Weights of a small self-supervised image encoder.
Training: 5800 steps, batches of 128.
Data: 30875 training examples, 24.0 epochs.
Rows from block 5 of a small self-supervised image encoder, named by matrix and row number. Rows with one number belong to one neuron. Each number is 500 + 50 x the weight over its row's rms, rounded and kept within 0 to 999. All counts start at 0. Numbers have three digits each.
After each neuron's rows are labels from the 100 images, of 14976, where the neuron reaches its highest value: "peak at" is the part of the image that holds the peak. Only what is clearly more common there than usual is listed. The data: crops of objects in photos (Visual Genome). In brackets: how many of the 100.
# fc1: MLP up (model.blocks.5.mlp.fc1.weight, 384x128), inputs 0-127
# fc2: MLP down (model.blocks.5.mlp.fc2.weight, 128x384, transposed), outputs 0-127

fc1.126:584513474422516477500562515489501471525552427434452534475448542542544464469495510559477510513488588517560507460462387505447502504492420574509433417498438535460449583510448543460564483565497523459384473457561487519501447620453589517516480574412537493534476646497504489502464434508606507522496538591418473450444525526577500419504507544418513496493475534575438487498430504432528586550497
fc2.126:564596464499442483520538460570502533483526517400483482470506498594535484442509437508526537583561549565445486480536510476578478519507413661490547505456354515523456524528497486455475508457522526533584568458586472461449543543501472383451491514524493502489559618445509453476450574425469431467475450505457494430557561568515552431497481393489531508515546429520480506544492458457561506428560
peak at: middle left (36)

fc1.291:474496564509511522485460540516548505475491478505466457563452480592523547564531404538443473506516483509460494463526494512482483500541545467557552462568479358522503525497479518453566466479558480452492466535560503541418487360412522590519514514437512481551548488442559582549505381490413415522498467443559529527443522574529431423629527550541488546450467542477529446403483559652488536512497
fc2.291:419506467606471458465528494483419464460451501469462570510513561402492461496426516539571482513489539467586544432528434471483576552581453562478450546422492528509532440562473478547466521536363453582452476437457480486486533453575492508541510520587501543494456510545512410533517574558492469474510576492474386490520406458448602512476554441452529523499542458533483544516590370479548528481428
peak at: centre (32)

fc1.183:549504640580521497496418539588568506494480420487531436443471516561542546421543534431384517476410491375520502436531490548482548568474427527530489606493427452382439507536485479497415479519536527418471520536604493461482512521435439520508491516476487565519609503524489538471513534557546465493544502541506509567472412492506425549484513478438492540411432484539473554590460455510465520492474
fc2.183:487551546421411449493512452528423539555510490531445632488518501476501542567463451445523512424387541475518554495532530530425487465502490460495482581476472391493466594404435564534447546516551510511535488534511562563450483479506592531542490467446544486509405530554526495581501482523533523531518454611505424604587466512443435521470468506477507434360571593440500473517544482541463530475533
peak at: top left (30)

fc1.307:516570453509538467475472555512581442451519454543492422526576492494491420489605523552525534551526527547467484481494464554479471514486632589433473520401402471479443502567587495541521526550472496448439599509538459562475460444565520475466411514412522505504522437505611460489476454412532514437417571551518438446468433507515464556494521531466465513447478497499499569546575420602435475428546
fc2.307:473563460429523418474483485505541425497571504528531463465466533429579613554546535476546520457520532539565500523523353548496554534461458508563434452518524474516427485507498450586505464482525549493527521422494370518476451484640462615499484426513535467591486481489559498474486470450513465559430574538467527570520553375417594531523519496483582530503447555501461466499494435506428510519476
peak at: centre (50)

fc1.109:492549534521500508476534520604498492529484451476544452424550523521597486434495423494453484478503567498515489538490395510487548546584515450478452511512406502441572575517504483454517458468485569509495524572468638477449505596519474611472492410521504561547487512440484443527493509440446520411434500458598408454597578401549428444584505525496434538502487526489583465446478534555536481564425
fc2.109:452448557495500418454456474561517593572510499498490449476533442507490556519516509506501489430460523583556513475534617572474511506469482401456422518588540495491494483474502570430531417513514503424512605522482480451441450557523574520543516459606497554433493418539485477461546541539487460472411479530664510512622436463548559458446451473466561420485504546486498404523531451438479480459558
peak at: middle right (34)

fc1.13:517510471474509505529540448530536559420523539512463445539550494515486585464523537563466538488509509565535489513401418514484551570485493587490623403541462516421471502415560500456485502499467423469438661423488493402481543387544525572513487505406566522460528483506445530516456508522470464535502485561564483455586475520442403506506549430577534466561428409528515562523471497407547536510489
fc2.13:472479521480530564462504578528503482502465447511534448512537404565518553504424417443451366564490514521517480464467499455465579527618462453557493547560464512510503498504438473558546528481543654513460546544567478489478459547491476433505475515463437573437426444432428490482529623526458569456467543473446486584475505427400555446554521489413541551490485514452534510588554538551521467422530
peak at: top centre (27)

fc1.333:492499503468425499416596514444487476607460457538588482505556583538467489488367456511550514443368474531460455515519496529447509577559570569541535468448528449545523502456464511557511529478440522535446529503481578563406489506479463426469474421547445584485476530493559423618410399564547536473564506590523441552505471520500436473468503445505549495475521467526442471534482474521446564482585
fc2.333:414554583474513496516489417528576379550526442571543569551513563414471537524478436466523500485569528531510508512550514487409526468535522473550506468546477438512490552451537471523525578456502512475444542494411484467516509486447546505490547641512522481507552467452502488545441526521499517532576472483435469502356471594562528397408494607592435459545390511489440446592461498481528508530518
peak at: top left (27)

fc1.374:547465464518485454506395505527438487467535411465494455559419427502547469473498645651456476417496539486525528538484492517432518569552359613534483474412448461541450562495561485466492466444502550488451533511591532506587531527442523528500499568503485540532500515567509475573508500481542520610522497534420489519446577499507487539564495425500554394466474494560449509542419464456542485483536
fc2.374:558548498511419428540501457599495489432505541474493490450553442531493463471466532572414581566484502475555481432520476481456597470426454574519432452483423478527496545469480489500517568497537455467513522499544668489510513581577470474515484572516466549478497581533533430434523489422500448476487333563517432486568496576456449416542510472528543506480504517540500590547465537435555450409483
peak at: bottom left (33)

fc1.279:433529480449534554511441491553559600513566467510498564494494593580517417448510548548592529485518493487491509449481416496467442501516563456521490433444460464537557479542431500439492523517479538463509438444523504599514572527447557555480413453431630513525526515496422429522529500480466577508580632429491537529445480583502448459535401401458408456504435508482486470562480473549586476472493
fc2.279:406508499492464588423449475585557570517486572482558506450557542570540558422549530511494454437477500516503534548441382519498465466533570535514533376574530548478548473570409430563510515474484485420474556483465555447539562496511506435509434495507516531548526477476461553439543475377465545484504537615470503549381508508386539550525492571491572451514466463480513434483509460522460538528408
peak at: centre (37)

fc1.230:550558527510484457577516515491532488474429526444505516428429517443394430476482478474504484526485512493417583539478488420491539536543506461468539447555493529444540445479540477518683523519572450502435451465515467491467579434467575485517509493498464559543563531379484564541466490519430491538389538537506533466433445469558515397576553425511541568581530431554571518504427499473573527433558
fc2.230:455472541542572407604555512388524584476428494516537445404449501532471511534510420486473427572542476515467550450556540402552472538524498594550554521466556545522564528543436461476523448474521448469434454463504473469472542426389485549569473529483453496393561570486487413512545505457432383551458532543460489495437480619527461439506515377482505520460504464494490505548514488527517514528556
peak at: centre (52)

fc1.319:451505481484545475448422464420453516438475548504522444628558617470525641499579461489554578511382463473493479466494595458527523531460581438418474527432567509469452552500415475510444437452550492486544538519460525476555465529520541465428500523412458449549488562506524413483491477549471516431515481596543522538464422545479572468533537544455562459495592441460508466517516500455573561472544
fc2.319:353473509445486490589510516467505484480472520485467501527473395518519452456549469496502489449474502556452544401523511467531454479471569389530522566546597472487495494501488507425417460487485506512444518518530462494483456550553551586506452369529507544489519535489518458430452459538522458419525564428621531461617541523517422517569558497496610492557482512455515446468571432518485503656478
peak at: top centre (27)

fc1.17:519444474418399469474458518554482481425436464489508450597497443513620484461447440515533450507542463416496558551581465450514560402482441467532502520507513502477455471525476546528549474475449455595490485521594521544533415577529525549421538459511529554538528510482441605570609535498576506548511475472512458482497491543543589509410481507410451591559481488518468404440486456499459598424525
fc2.17:505483482498512535492402518484454540602492569613527489411552469516420455444440575463515500452505493447467392458535582545604523542542499550552442465467480431572446429555481473415451538588465531435485600534559453456505465498444546487542448507493482461427587557457566458533442474468413549509448475532531521461510527549464435532502487402489510448417530470564519525542549453501622490503522
peak at: middle right (31)

fc1.244:464515490534510595490522461612435404508516511515471563503534484499472488455468477564431461470480413529521512558484469531489464624551545445495482522445506455447606454527537558542507471567537556474436435534554482578459609529501537565507379457502548584380499438475489558496503527413495526480400504484530481420494505404530528549563525434553439506594413473514465406474475529514465521555476
fc2.244:499381444510476432457484587559495528427437424499456525466531421489377554538511458539595510500420557526500533477506475529434466500527464435451527525542500544474511565501459509386584473396449477454469547575485384458573481555532530493448459481571572536564492498586518498575547527517525465392525464443516572535580550459522470487441548550571538481454601495504479497485526426471532524524451
peak at: middle right (29)

fc1.141:503653537460512450556506538496464473444391535475486510525439492552502503505519568501572457559464509494427466444524390521497509498459459553443511523452518476468504449470502537497471521546421540489517554541420462529549430451548497537593443499459461527440518597441465533436469448486482482573580449537460540526460430521647495537465523512533527494507459563579431438515438413515607389570566
fc2.141:555410448609539589490414510499545441513488507444458484590547527493472503455483478547490504469494473494487476439455530483519370591516543472488611524551453492548422579476525455485517436553520521451573498425592504520538550467423522533476465411418456526464600432544586522563521592525496534503469519480471479502394503507580484482602455473556457475555543437473480454464449423452428470504447
peak at: centre (61)

fc1.1:462564557538418549465521409538512481506533482448509508539487435535494484462487412474518480384492468500379531504463576470521504508416527473446585536453474415505548505493510452455565518552532574480547489577517515444459521490591456507531424544484441497487507463457615526462524506578632442503533498500511410430559530464595517491427432518436523477504510539493538457527604601564599460498420
fc2.1:559488470502520618527525547509565449514563465485613587466547519446618605471541491483449474518462627548469531484477524402493522438588529457476485526477549526433467569519476483570445504451507507469414523512513507515476491463510444511524476463423498461562426489591432445549413479420487469531552489464570463518456455444367495453499557531538454466475507499456560389513590510461493448547552
peak at: top left (28)

fc1.218:541548358524487552468466569484469461478468433473501543543464602511538548424511523594480435480532598515516509508525539364459476513561592435541368555481453418430577474485439456558495538528537421518464496535536580517546536473450513571532609515479411421524487466597514450453492534522499466508506516511522403457466590476555482551482519505533497434462466455512470555515518446546496549485447
fc2.218:600593447435438576426557555588409441499511498468512480470527441464502517492559506457548463609468427521442519521499566509432531528496456504582383510536548435544474425492550418437462534527542604475531532452426544471494534516488522518519523440596415481518469477486476532472499487513521479494371586434510468540566575516547487538426431543475480525518486535470532479515471577428490488485371
peak at: middle left (28)

fc1.288:520520464570452552544478471489590601560413465436575509491566517551501490496518491467609360466563506515494529475407616489599451439558469563437552554484541495599497517423506527507478462588558424494422448457556515437478503433567519525449523571448509572520481486495495560492468479430516534495461519476530476443476521538474462553471450482574505494437517490470572441517536527352455517488454
fc2.288:494518456503461508550465466465506544515395509444566573560499499428563523435432543474576501505511588471513519544496464528490423536540567516601485396568497587502505455507448525470457511670506476397479449484431472559513537521471545446519527546590467455456457455550451495419502468591528486514481465538545442505536586410463516550516539492500513473476473543438580554477496584394561448414471
peak at: top centre (37); bottom centre (32)

fc1.85:605581476471397489513481489522499461504557380505488501479524576597522423506484526464560512414486545468516426475489571559474500437520496446546511559472527532503489537452526488541412547470563434476488508554560521512471550487516552552446484498502503466408481439458471486575498491522359465465601479482521478443623535407422444470505507375604518518487489577503529576489537473581511458431555
fc2.85:564456462526456466548489580447458476524499490538490492611490474422526466514576536557440450467503555437586462411430536490479441447592476471563493514548441435451563501528611521473432459551436505519478459531503491465401436469526530456530490510512603548449575476401579477492457470570452501469506428581490490542560462371592564575470503579459579502489490536552519532477463548493475499577483
peak at: middle right (30)

fc1.95:508518432515506454448475561516355554434423561447495499502469474491499507609516509440489507530564526549377509387510514443520478541511573504504429473518421544450475496517491486537541581517437514518446536481561439382507531558498458501545559523388559576535543516414470499488542535457454645595458527621530486473493514583522428455450480475579471469480422530525518475498483483529509464514486
fc2.95:517489418535536518479547515546513594421381500432527521537500474473514476430534489609579454534543480488527525540515410434499505443380486551490535554579541510532502525430558523554436526455442490558587379480516583425497440424468523521514568498485434548488518493452490481410561494453457512618420465479525623479474478447522453543531533519578479512491444484559522433546437478554475431481505
peak at: centre (50)

fc1.134:526533554518486494503510554438509532483496508514492466467419621538459499464453435558493512468434573469429589532547453425461481518634572478539507483479436450459487549450556455559509436547539533461456515457529535531489512481450460403550418492487434565588488484546455461566458399504505527516498515577576475545485547516497555566538508546520468369500447514504435505515379396552428466605462
fc2.134:504608556464512610520501440565454578475502508530507476460498517567464492445488471590514563516512585529400523494476415460464489562429555502544473444472554519452515604429529486480597547443478528539520515405485582569502346544573479451514439541480437531487508517563459452507537481521528485511523427577476445541441467539441529425560496488534570432443485562470518490585510543494478419524592
peak at: centre (39)

fc1.192:528525403498500474504472465471566594455509467515514524532526516566552470474517437409490503517542586510534471429479514456549534498453554525477486431497500642414519506500531506491486484507477529503492566459641544488476463531518551571424433449389465485564484536476462441414471482531498481470454446545468525503534539537446548442562455498513448503522419445537549583683478600474436538607507
fc2.192:529563512484466424593533574397562429430485577452443526476526441459588452550495566503449547467511446565530622536550472501489469509516493606444523524447528521447536502491532515482485481461489361510559525539423538476484531444443541544542497619607535555483561516538527492546517505423588519471493542488483506444456472472459507477468566571440451510472598493450393481387461470500483462492517
peak at: bottom left (29)

fc1.76:563450412486534400535535473436535543486483561485397483603504551549511438517372590473517504514427508523497375482484497458493491472512453546451503469480498435484446545555434471604555580460396558503420502498543499518488531562434467502472496635530541470491530474500521474532478357447529459503466488535478503560584554540476507561539491483541512569481449488559512488555542482521418478621506
fc2.76:562506465528543526516502456514563340500487386507445487477506434422527467500552471540543578515413540386585448511482501461507552547513524488554483438426432587459571496530497527492513495477550513456419529444545536505537439450584593584463513504503508521488563553511473429513535487542458534520461452457565486380506441539556533598524531472447451510411523468504461486530537613406530510577500
peak at: bottom left (39)

fc1.185:433465478472483499447454636471376545484458402489496474472503599552510488509529379510578507556460501459400497512477462472436515527603524460579520451562462538588578495463511489518461462487552501451514433499539560524509415459522551512556420449480474555456405534540558483442453594526605579485484483513535495504520497530560501489571523562471507477519444570556493421520435487557419573469465
fc2.185:411519522422441561548495490570415492495496498591506581506553538528511394584440517512472404501550453465496509449517531521430434547492526532450543486555537500456521513551507374587475512555498479467414534516432564501556409405521497535432441525475546532468471389504592556572546496444447533553532518486391396566491510522498414500444475537518561432508491475468567556509546483541448481495549
peak at: centre (42); top centre (27)

fc1.112:481557451458556446521439476502433529531592585504509478558435510518415425455556475534496528526468558399593394522507443474446579471460414491522464512407513450448550541566508486481518470516517602531518492467528478553469503464470567469431517632524465548500534538538440529449479551435472412492590485509534403600504538502420496533527522527466649537467527550435501499522527428502545477560485
fc2.112:551468394461465433457488497483531654553494504517496523531573445414608539597515474426544457452489549455569479554491492522486569497507534476506482527504479554471465497518426562468490556531577434522505555500554545469492400553506476460470534537478481455449517490458393352520586470518537553508464437482489479534488490515481536514478640504498459431464356437496589496453460537479535494436522
peak at: bottom right (29)

fc1.266:471464543607499573495609494449500558430476427438417452470555657505423510496534397505491555482511443502481461498522533555548416576502472535481536390422624420490519514381513464529451498509457581476515563574550482505433504565524553557539387482557527521425472475505481488471564532483529468465530545521457444579474534444437477449525492484519537482505557528497538484549495530536482440471455
fc2.266:480487495443528462520419471557575436513489496449463488517531434505620543478460590474477497488512589496482501527480494524545565472399486404544511471563500516516522508459610411440498582403571539536507458444492450392552555466523438461457510494375517500601499552533538610484511545565494517579472472481557469527523495537533490477553543483437434531499481420594454580411475508562536486477415
peak at: top left (33)

fc1.43:533578453522462547472537516523582499448454474444522500464439564530580526554484492555492443528493552505579496411489548427471561525613478520506476492509435581535454433404564478481513540480490560507418529488586563376490544512497462470509463573406461488603456468387505496441492528572614526520474557568534570505509448463538452448454416513371543506540468476536531471474461461477531504455434
fc2.43:489434528540485524463532467525486465480415528529568480515478599596461510569530452556581428570495505459558515552465419415531511493599489494484479590537405455541509475536420491490489451484453475531464434502550490437429594433429424484524489552362533475447534538419626564512441516526524536538512484497523504561522543531564434530477514418462504559473583469472606505447503454421438490494483
peak at: top left (35); middle left (30)

fc1.255:424512402531512492504470559479536441588503544516470483539438489485547489510445461415506486494458545581442536578507478485631468544473497546560524604401442541530595495472519563535530454528502522442470564573514590586488422406553543525513501466506470460409547421513405474561469528454374496517484510460477469494422534487538486521503526580581513475523456475519518498446541503565495477363440
fc2.255:412501408504556572448509488482521489576548553490485500537481419543524374455547470532491550507505608533567502554580450449546504463465438501525433512458492525450509488503475571561435480546475505457367512522600444460529531463519510466494500524520592439440453445526507502566471590565515562521485551512570521429548508506477422389507559474537580578487432500450462442573416434493491479491604
peak at: centre (49)

fc1.32:539462447539495550514505468478487501526490538480512564543424476459480569501437450536499501411463562469500568512555445565537510510485538563444568450461421447560441458506446494587473521391577518509526377525608536495501523504509440427581524554491521460453475649526438462564590504533496584442566506498530474435548501425581436425496483478455555571484594477576449442451499469440511515508445
fc2.32:459494621518466445496463472564445535472500490506582482420453606569552462462468496504435486480547430521485562456522482389424470500491472508525451530530465564548525530529469560447506460477475473485466529489550520422495486497477540516437423530412438495548523416464552489523487518514487537452401561584447528485444496566439512511549448508604456516588440599460480552486539533649528451433628
peak at: top left (28)

fc1.177:487553426601589344508554483458532449453457399505504514542474574544509497556518482408482480490569437428410498404459456419521455544492503498454527478474491533512424538431534517458429522498482480556516492475496530551412575422537450353528527496485515537525644425492566492460480453481480493507538440540560533537528472573582449536505549491545487472538475456526560438468488477500505550499574
fc2.177:421537567547438558536500564516490520418471538498629606513580495562501576438471572546451465527485517450482525440530484461533440454478626503537578523447531461511521502532526500639486502447485397557460466506553415489476595496471469446439501611426517530433449453498489478525462485508517518443509508484470427474456467494566582481383525419491516499562571523540421554516522483516502457439466
peak at: top centre (34); centre (31)

fc1.217:508575413495512497403515489460511501459479513428481519536505518362559383431370489514496475565520468540545465445415549462505533529513489474528531424506426475542399472596503480539546486397493512505498520537499423528514478406568532452519485603566557605470547542520557501539489473568465477502535525572435572608512422546526490496469564433452535523503469483526549478417505500501586437505533
fc2.217:490507589605513513441488544533466502596438503453436516448505473459466401503551488480388476470390549445533481465411469501541478534468460404479570526468588478518449503414439532481443523545510534508543404582508550435426504512544645510499456545494472599542554485432486513452471590520504575458580520546498521494476406566545564502400524493435529472543466517493485565547529537500506484554517
peak at: top centre (30)

fc1.153:474527527562460532529488422540487410543474506473516515518557476512537525446494451605507498567508520370480474591503568494467483479569428520548470483479481537564622492412470367600407437434470432473473456429569536491622511473456471483542510509461486539475541553468579542553502494540459467499553504508485499507480568436440497483429421434391606455522454509491517547493495464589511489448549
fc2.153:449381545496534451498527451431430550403542495495530453484443542500422489463437545482563486467497489558494484426543468503440517623493585551465542519475488501511445540542529580333563557566554539569447469550518483508401584573519520551459478558458527529582462487478487576513606465537500554470424460469526540479500456477532502488545457498585502508514584556533444407527448523457558478531548
peak at: top left (36)

fc1.4:499521411393503481466492498491495569589552428456481519496503546575510432545499515600397531383472502487520500594552591537510537508527446454573496558412584463464458507552492537509524524513469460439530529517444571425520639451476558504478448537557474577452490439480478418416479519488513503463580481440538493470579435506487456403470501494501542488476599613548497453434518464499557494461521
fc2.4:501452487491441488553458504467567548598537399527412541547536477508455536467478555562608509577486566463447516530522515605453525458547479515424420522530561474465539488437479411403531443505511425538500522365533458558520521461441434434490533555541507459486491400508503449523480521556398490523535529402519532542511544591492469476433474551502447513525582558546495549476521576566389467519493
peak at: middle right (43)

fc1.314:415463436524455477579431402433523603407533559428569476499515496461513438511479424484543519541493490471488512453456582430457548566475419465583497458542432499514507439472486505523517530529433518523545521552576556553483572489467456537525550642457472602526528509589612512577493485433514502447454463489521452490499547516530502504477454541421537521510413559506487530496378411494562574512476
fc2.314:609507476598466460506586581591538469509501377390477549514467521463511528475520541520402522356504586475502591568509475559498513537499527572403522414465506530463448607431565506514488484543495477503435469489487563498461488525523537424465516495487447475455490567446460502427527486515579531592462465563482548460507534521456580494548533456535513494439490550575506562499465529479422386505511
peak at: bottom left (29)

fc1.311:496459548581501580488511448420453543460463489482471577572421542612509468488415582502390439512542508540433542548555530511527528410502461488533556422408471517516554482447399570468548492481506590497520504491552376589437487552511500526458493569420520456475486541560510493478545532575508500505552496507510490458472553459498467545478494499450611507542430522497525463624433511564558459437577
fc2.311:490515495516533555533524539451496445443498541528484500527523554533446411472434569544336451537520521474582540477545442469428469363527451490593465468520472603474541532424521544451530529403522486531489470487468475561504438466526561530504492468529482524485467499528435536479519571449446546548596540548481500542595532513476475428459365459467635459510512511505491502557439443557524422460590
peak at: top left (35)