config = dict(
    model='self-supervised image encoder',
    train_examples=30875,
    image_size=48,
    crop_scale_min=0.2,
    activation='gelu',
    layers=8,
    pooling='mean',
    projector_out=128,
    target_momentum=0.996,
    init='kaiming_normal',
    batch_size=128,
)
Rows from block 2 of a small self-supervised image encoder, named by matrix and row number. Rows with one number belong to one neuron. Each number is 500 + 25 x the weight over its row's rms, rounded and kept within 0 to 999. All counts start at 0. Numbers have three digits each. After the name is the row's rms in percent of the matrix's.
After each neuron's rows are labels from the 100 images, of 14976, where the neuron reaches its highest value: "colour at peak" is the nearest of a few named colours to the mean colour under the peak; "place" is the part of the image that holds the peak. Only what is clearly more common there than usual is listed. The data: crops of objects in photos (Visual Genome). In brackets: how many of the 100.
# fc1: MLP up (model.blocks.2.mlp.fc1.weight, 384x128), inputs 64-127
# fc2: MLP down (model.blocks.2.mlp.fc2.weight, 128x384, transposed), outputs 64-127

fc1.340 155:451512492490481479507537510464499514489500474521490545518511492554516442439507497551475525500489508492458503523489492470496528489539516500459501510519486473483479544501492490502547503529481466
fc2.340 161:508508492506501512514525507496492546446520451487494491458480485510548507483536505511511500503514459492471482490524489483509521494502466487501493504536515408490478514475458498521487546523469490
colour at peak: red (48)
place: top centre (29)

fc1.302 064:496525477486477518467450564494499529484506488499504485481485492524526506522468500535527491505522471475493448527494534494450504505492486522532456529527532518514512488468504473509536449522500491
fc2.302 070:517503529474519503528494432501487505497493520482495445519534502486528493481511487469477495489473518488506527505514522515525508474498559479489568514482498511507485551483516538504490593465474519
colour at peak: white (48); pink (32)
place: top right (42); top left (29)

fc1.84 106:535490499510455494515486486496472545451493495504502493529477545494487508489513533517497502479465501509538520504533451552535540501553493519497513521497522485547467468476500501466481501497556531
fc2.84 111:521488507454519507491495489509536536519446496539500500483526485493511490506497492495480506508537459431478520497488495497505455514511481472473471555471518478489503509479531480518484518494488521
colour at peak: white (25)
place: top centre (28)

fc1.374 095:524510510547452537469521494518509473506490517504468453544521481516506487444489525490505504546489543474485476553521518465481506468476508521521497489477516541499521499502531489494515515488454484
fc2.374 097:491463463482496472577508483491532533542468476452485528507477495530519507490498541484522485446503466510503515516507502540501511522499482498484529515505515482499504492506479493507488533561496494
colour at peak: brown (61)
place: centre (36)

fc1.231 038:516523545494494477510503476550538507526444507513507457481519525474514491475485457472510485490493541502496512499444477482493509480491498467548485516549486462544491548488498533502466483491528489
fc2.231 039:463491456495508549518487485492496526465523493516517561493476453482489503551494498481566545527506494503517507456527521526490510518496519522509472497480535516471507485528508516485552464518500497
colour at peak: black (92)
place: top centre (29)

fc1.22 125:523489531527494497481492452500527513532497467502507487459487466524494523525448487494529495482476512511523520549472504559527516507441463506498529507525514486496499421500506487503488508473487474
fc2.22 129:484510510511485558551541497501468507489478455516493499493490512461563462489502476534494467528509480523464475454517498460522528476511466469464482502497511521490489548474513509519505516526506453
colour at peak: black (54)
place: top centre (31)

fc1.362 091:484497504466505484505526522486491483463542535537517491495501528487527488510566489496527535534511510516476495444494506473492469517509485496515543459493490541496530509515495481484477525457443543
fc2.362 093:526494451502470467480503508483461516529494491479497520512478499496454521491453493490457479500479471507536511534512465507550518493502497567488463537508519466466492499506530496513488486547576504
colour at peak: black (38)
place: centre (39)

fc1.59 106:497542535517508521497480482519472496476510488499473486500508490533491484471562503493479520470460513513469497532496469501515474496505481463499440518490472507520455531458471470520492459492461528
fc2.59 110:524496473476506509488440499481523536509528531473499517483514502516473487472423546489469524559494496489493501483485491485494541484489513567526475492501525500522565509504507472515539527505527509
colour at peak: pink (39)
place: centre (37); bottom centre (30)

fc1.299 095:485500479490486523519500524461453530488524530521503512525470514482463473457513490508427511494487501514453494541516461499489530494487539532483509520477491526494479535522484493471500532533559510
fc2.299 106:444495484474513458508500479507537449481522481505515515491487483504500505499479507490518494480484486485582491448496498466531510520471511521491532448494470470491505500498525527510528524497510535
colour at peak: pink (37); purple (25)
place: centre (32)

fc1.317 095:460465523481510525465550453468537477497494487498501489513509482527510545507474534515523470474461521463491469513471508494519546521539495484449505468494525495467539499490461496454515496503504533
fc2.317 097:535516497476532473508494510496523483535502535503501510544526490476485492501519475418499572487509517503526534495478468512515462524508523502474518488478495513541476520497482474529463534556544492
colour at peak: pink (31)
place: top centre (49)

fc1.229 113:512503504505480499463491501488538513493506476506493457504511483503468485505488520493539442527515500493513502508443527499512548530464428541465511532552523489533489509498489485494495523514499468
fc2.229 117:530495466483507547529516467529479522514511484445513535440521550496552539536488502477514484499519535540512502478521477490534489444481512486519490493487471493480498499452513519499532491504461512
colour at peak: black (47)
place: centre (31)

fc1.205 131:501504475477510489456513526502503508532491493473469494507513493434490468494484515508519477515499472498502518501458470517526516511515496494486532479523432527484553522503445521455501486514517499
fc2.205 128:479482512529472529520456481483456504471476484490545525481519532514469507509508489514514544520524517497540481435503484502507525516463467447513481497488554473495479465503535499488497467520531472
colour at peak: black (47)
place: top centre (27)

fc1.54 123:491551486511519478504480466477509492530475476492523519500504513539505474526484504477471513525476528471520535482501466484490478503509483485509489508497507528502493509528537483508499495478426531
fc2.54 101:482502484487546551519513515542499526499475497489491509474486475482557524499521539533499512525482483490481500510489531486496493484503535490477485486518495511484515500563479468537480493491470484
colour at peak: grey (69)
place: centre (27)

fc1.366 130:453490484465472499514502485503525473520518482494505537500482474511498502530519491478473493490528496519490478551476511463511498541505474494536529528512492515468520555482519533556488481519484446
fc2.366 139:559544477498490521497493503535501546490490479502505520442507482512526523505480445451504516514499504541472512480483510509497527490479471513539466527484481517515507479541482531524480524484497486
colour at peak: black (99)
place: centre (32); bottom centre (28)

fc1.311 112:498538554525499444512493504448503549542494452478506486503498484526550516504471486512515462478514505485511486517488501512502538500462511519511499498460521497533495492455502495481522500513519512
fc2.311 117:492470479520523506526531507524478439475486519531489522507493482491468504492499521478515528528491467468479475510561506473518486493490486493532513541533472507519489501494494502513486495547490543
colour at peak: brown (67)
place: top centre (28)

fc1.330 040:490493493472526504509550491495468514484517487525483469500489520542469494527474439515437534528504538495489536485496466507502531505526508465520512444465510535509522461515481453474506518473530497
fc2.330 042:518510499499506515500503487507420508532507513503495512538499484459481515463501520475524504456505547442529459474537467491555516518519513510512474499517523484472496472496482520511482463535514519
colour at peak: white (44); pink (44)
place: centre (33)

fc1.44 049:498493541488529547478516504534514516507515521488474488487522498505465482465518496503497473513531494488519492485483531500454516488544483469516522464501556523519491519433481495484511528525534516
fc2.44 051:471529476498478506507453484568510502518521502519466481540481458501499478462460521511495537503465485477555477470489522499505481480501507498498507546481544491551509494491549495507503538486509525
colour at peak: white (78)
place: centre (39); top centre (37)

fc1.279 106:501516473532488514512448501503535516502532477501534451481491509496500476495467474472495468521522539490477505517520483492544529481535502505539484576548543480492476510526510457518506516526477523
fc2.279 111:536525488464495485507532454495495472476513488542459543496487494467497472514511498536505445506530482549491508474470500544502528471487484516512506473479483491515492497481517515487527506527519478
colour at peak: black (37)
place: top centre (29)

fc1.320 083:448511511514449471544499481522460506516485526492473524488506507526534497486490488544517436508475528489472511467530495495521459515541474506463459522503493509499486510499506493488504494476478496
fc2.320 089:528507504467534519498500543453550510449485483516494486486501506478487481500518524450503584492539483511535504539474495504500555520510538474528510478515502479492485502499466501522543544538499490
colour at peak: grey (71)
place: top left (29)

fc1.208 030:488532533541480517511503475461502503498466481488482501495501527472502540458474512507502491523499466469486554510487516511457488521482499486454530493525517508495493474526510518493520522466511480
fc2.208 031:481522504503487559467526517518549475493480489495533497536516495498528499513492506508508513504490482517503468509507490461490498504464511499520509524499523511545428503457511468517500503489490487
colour at peak: pink (31)
place: centre (39)

fc1.5 068:443512519519493466498537498467532495509492464482449503504483479510455488486505521532509500504525510520510500487563442476563505488502498508525520488502445478508494505525464499492481482483469484
fc2.5 071:499506478493472535529487518468474524491519458501461489472519491445498479477498518530460461535458503475474479529493500525527514504505500422523495537509509461471543450518525543510523544503492489
colour at peak: red (37)
place: centre (42); top centre (27)

fc1.53 106:509482509522473487511510519465446530494555499478509506472458491512515485484517499490464533518489507481509518485496513488548529480512521500478455492532484485498515468487460445518536532506508485
fc2.53 114:526494493490521502523519504494478471533529496501477495493504550534523479492462510509511536519504494497475505490486480531461489510540488502474519469451483516491519504457526502462484452536493529
colour at peak: pink (28)
place: top centre (28)

fc1.156 101:464486506475500544483511439433475484531476472547504514465533480455545536522502483508514486492483490502514546497488492521513498500517485517484532515530509541499518520499467486542535464474520500
fc2.156 106:528526483494495495543455538548510524470504547504514519500489502536471483514469503448515519501495536511497470478509491496514514492466486489534452477473537507536461483506473545448491491513523488
colour at peak: black (52)
place: centre (28)

fc1.323 047:474458477485467518496496480509516511491501498528514458509481472515517501500477540523484551467506508544516496448502502522474492463442511473514546511528476475500506497484543493522425475486490521
fc2.323 049:494503513493526520486499486545471487544462528468515502484509509538498478499496460484525517533469508461483531508459494550541486520488488461491490505524498524525477471471565547462510520500505496
colour at peak: pink (47); white (26)
place: top left (29)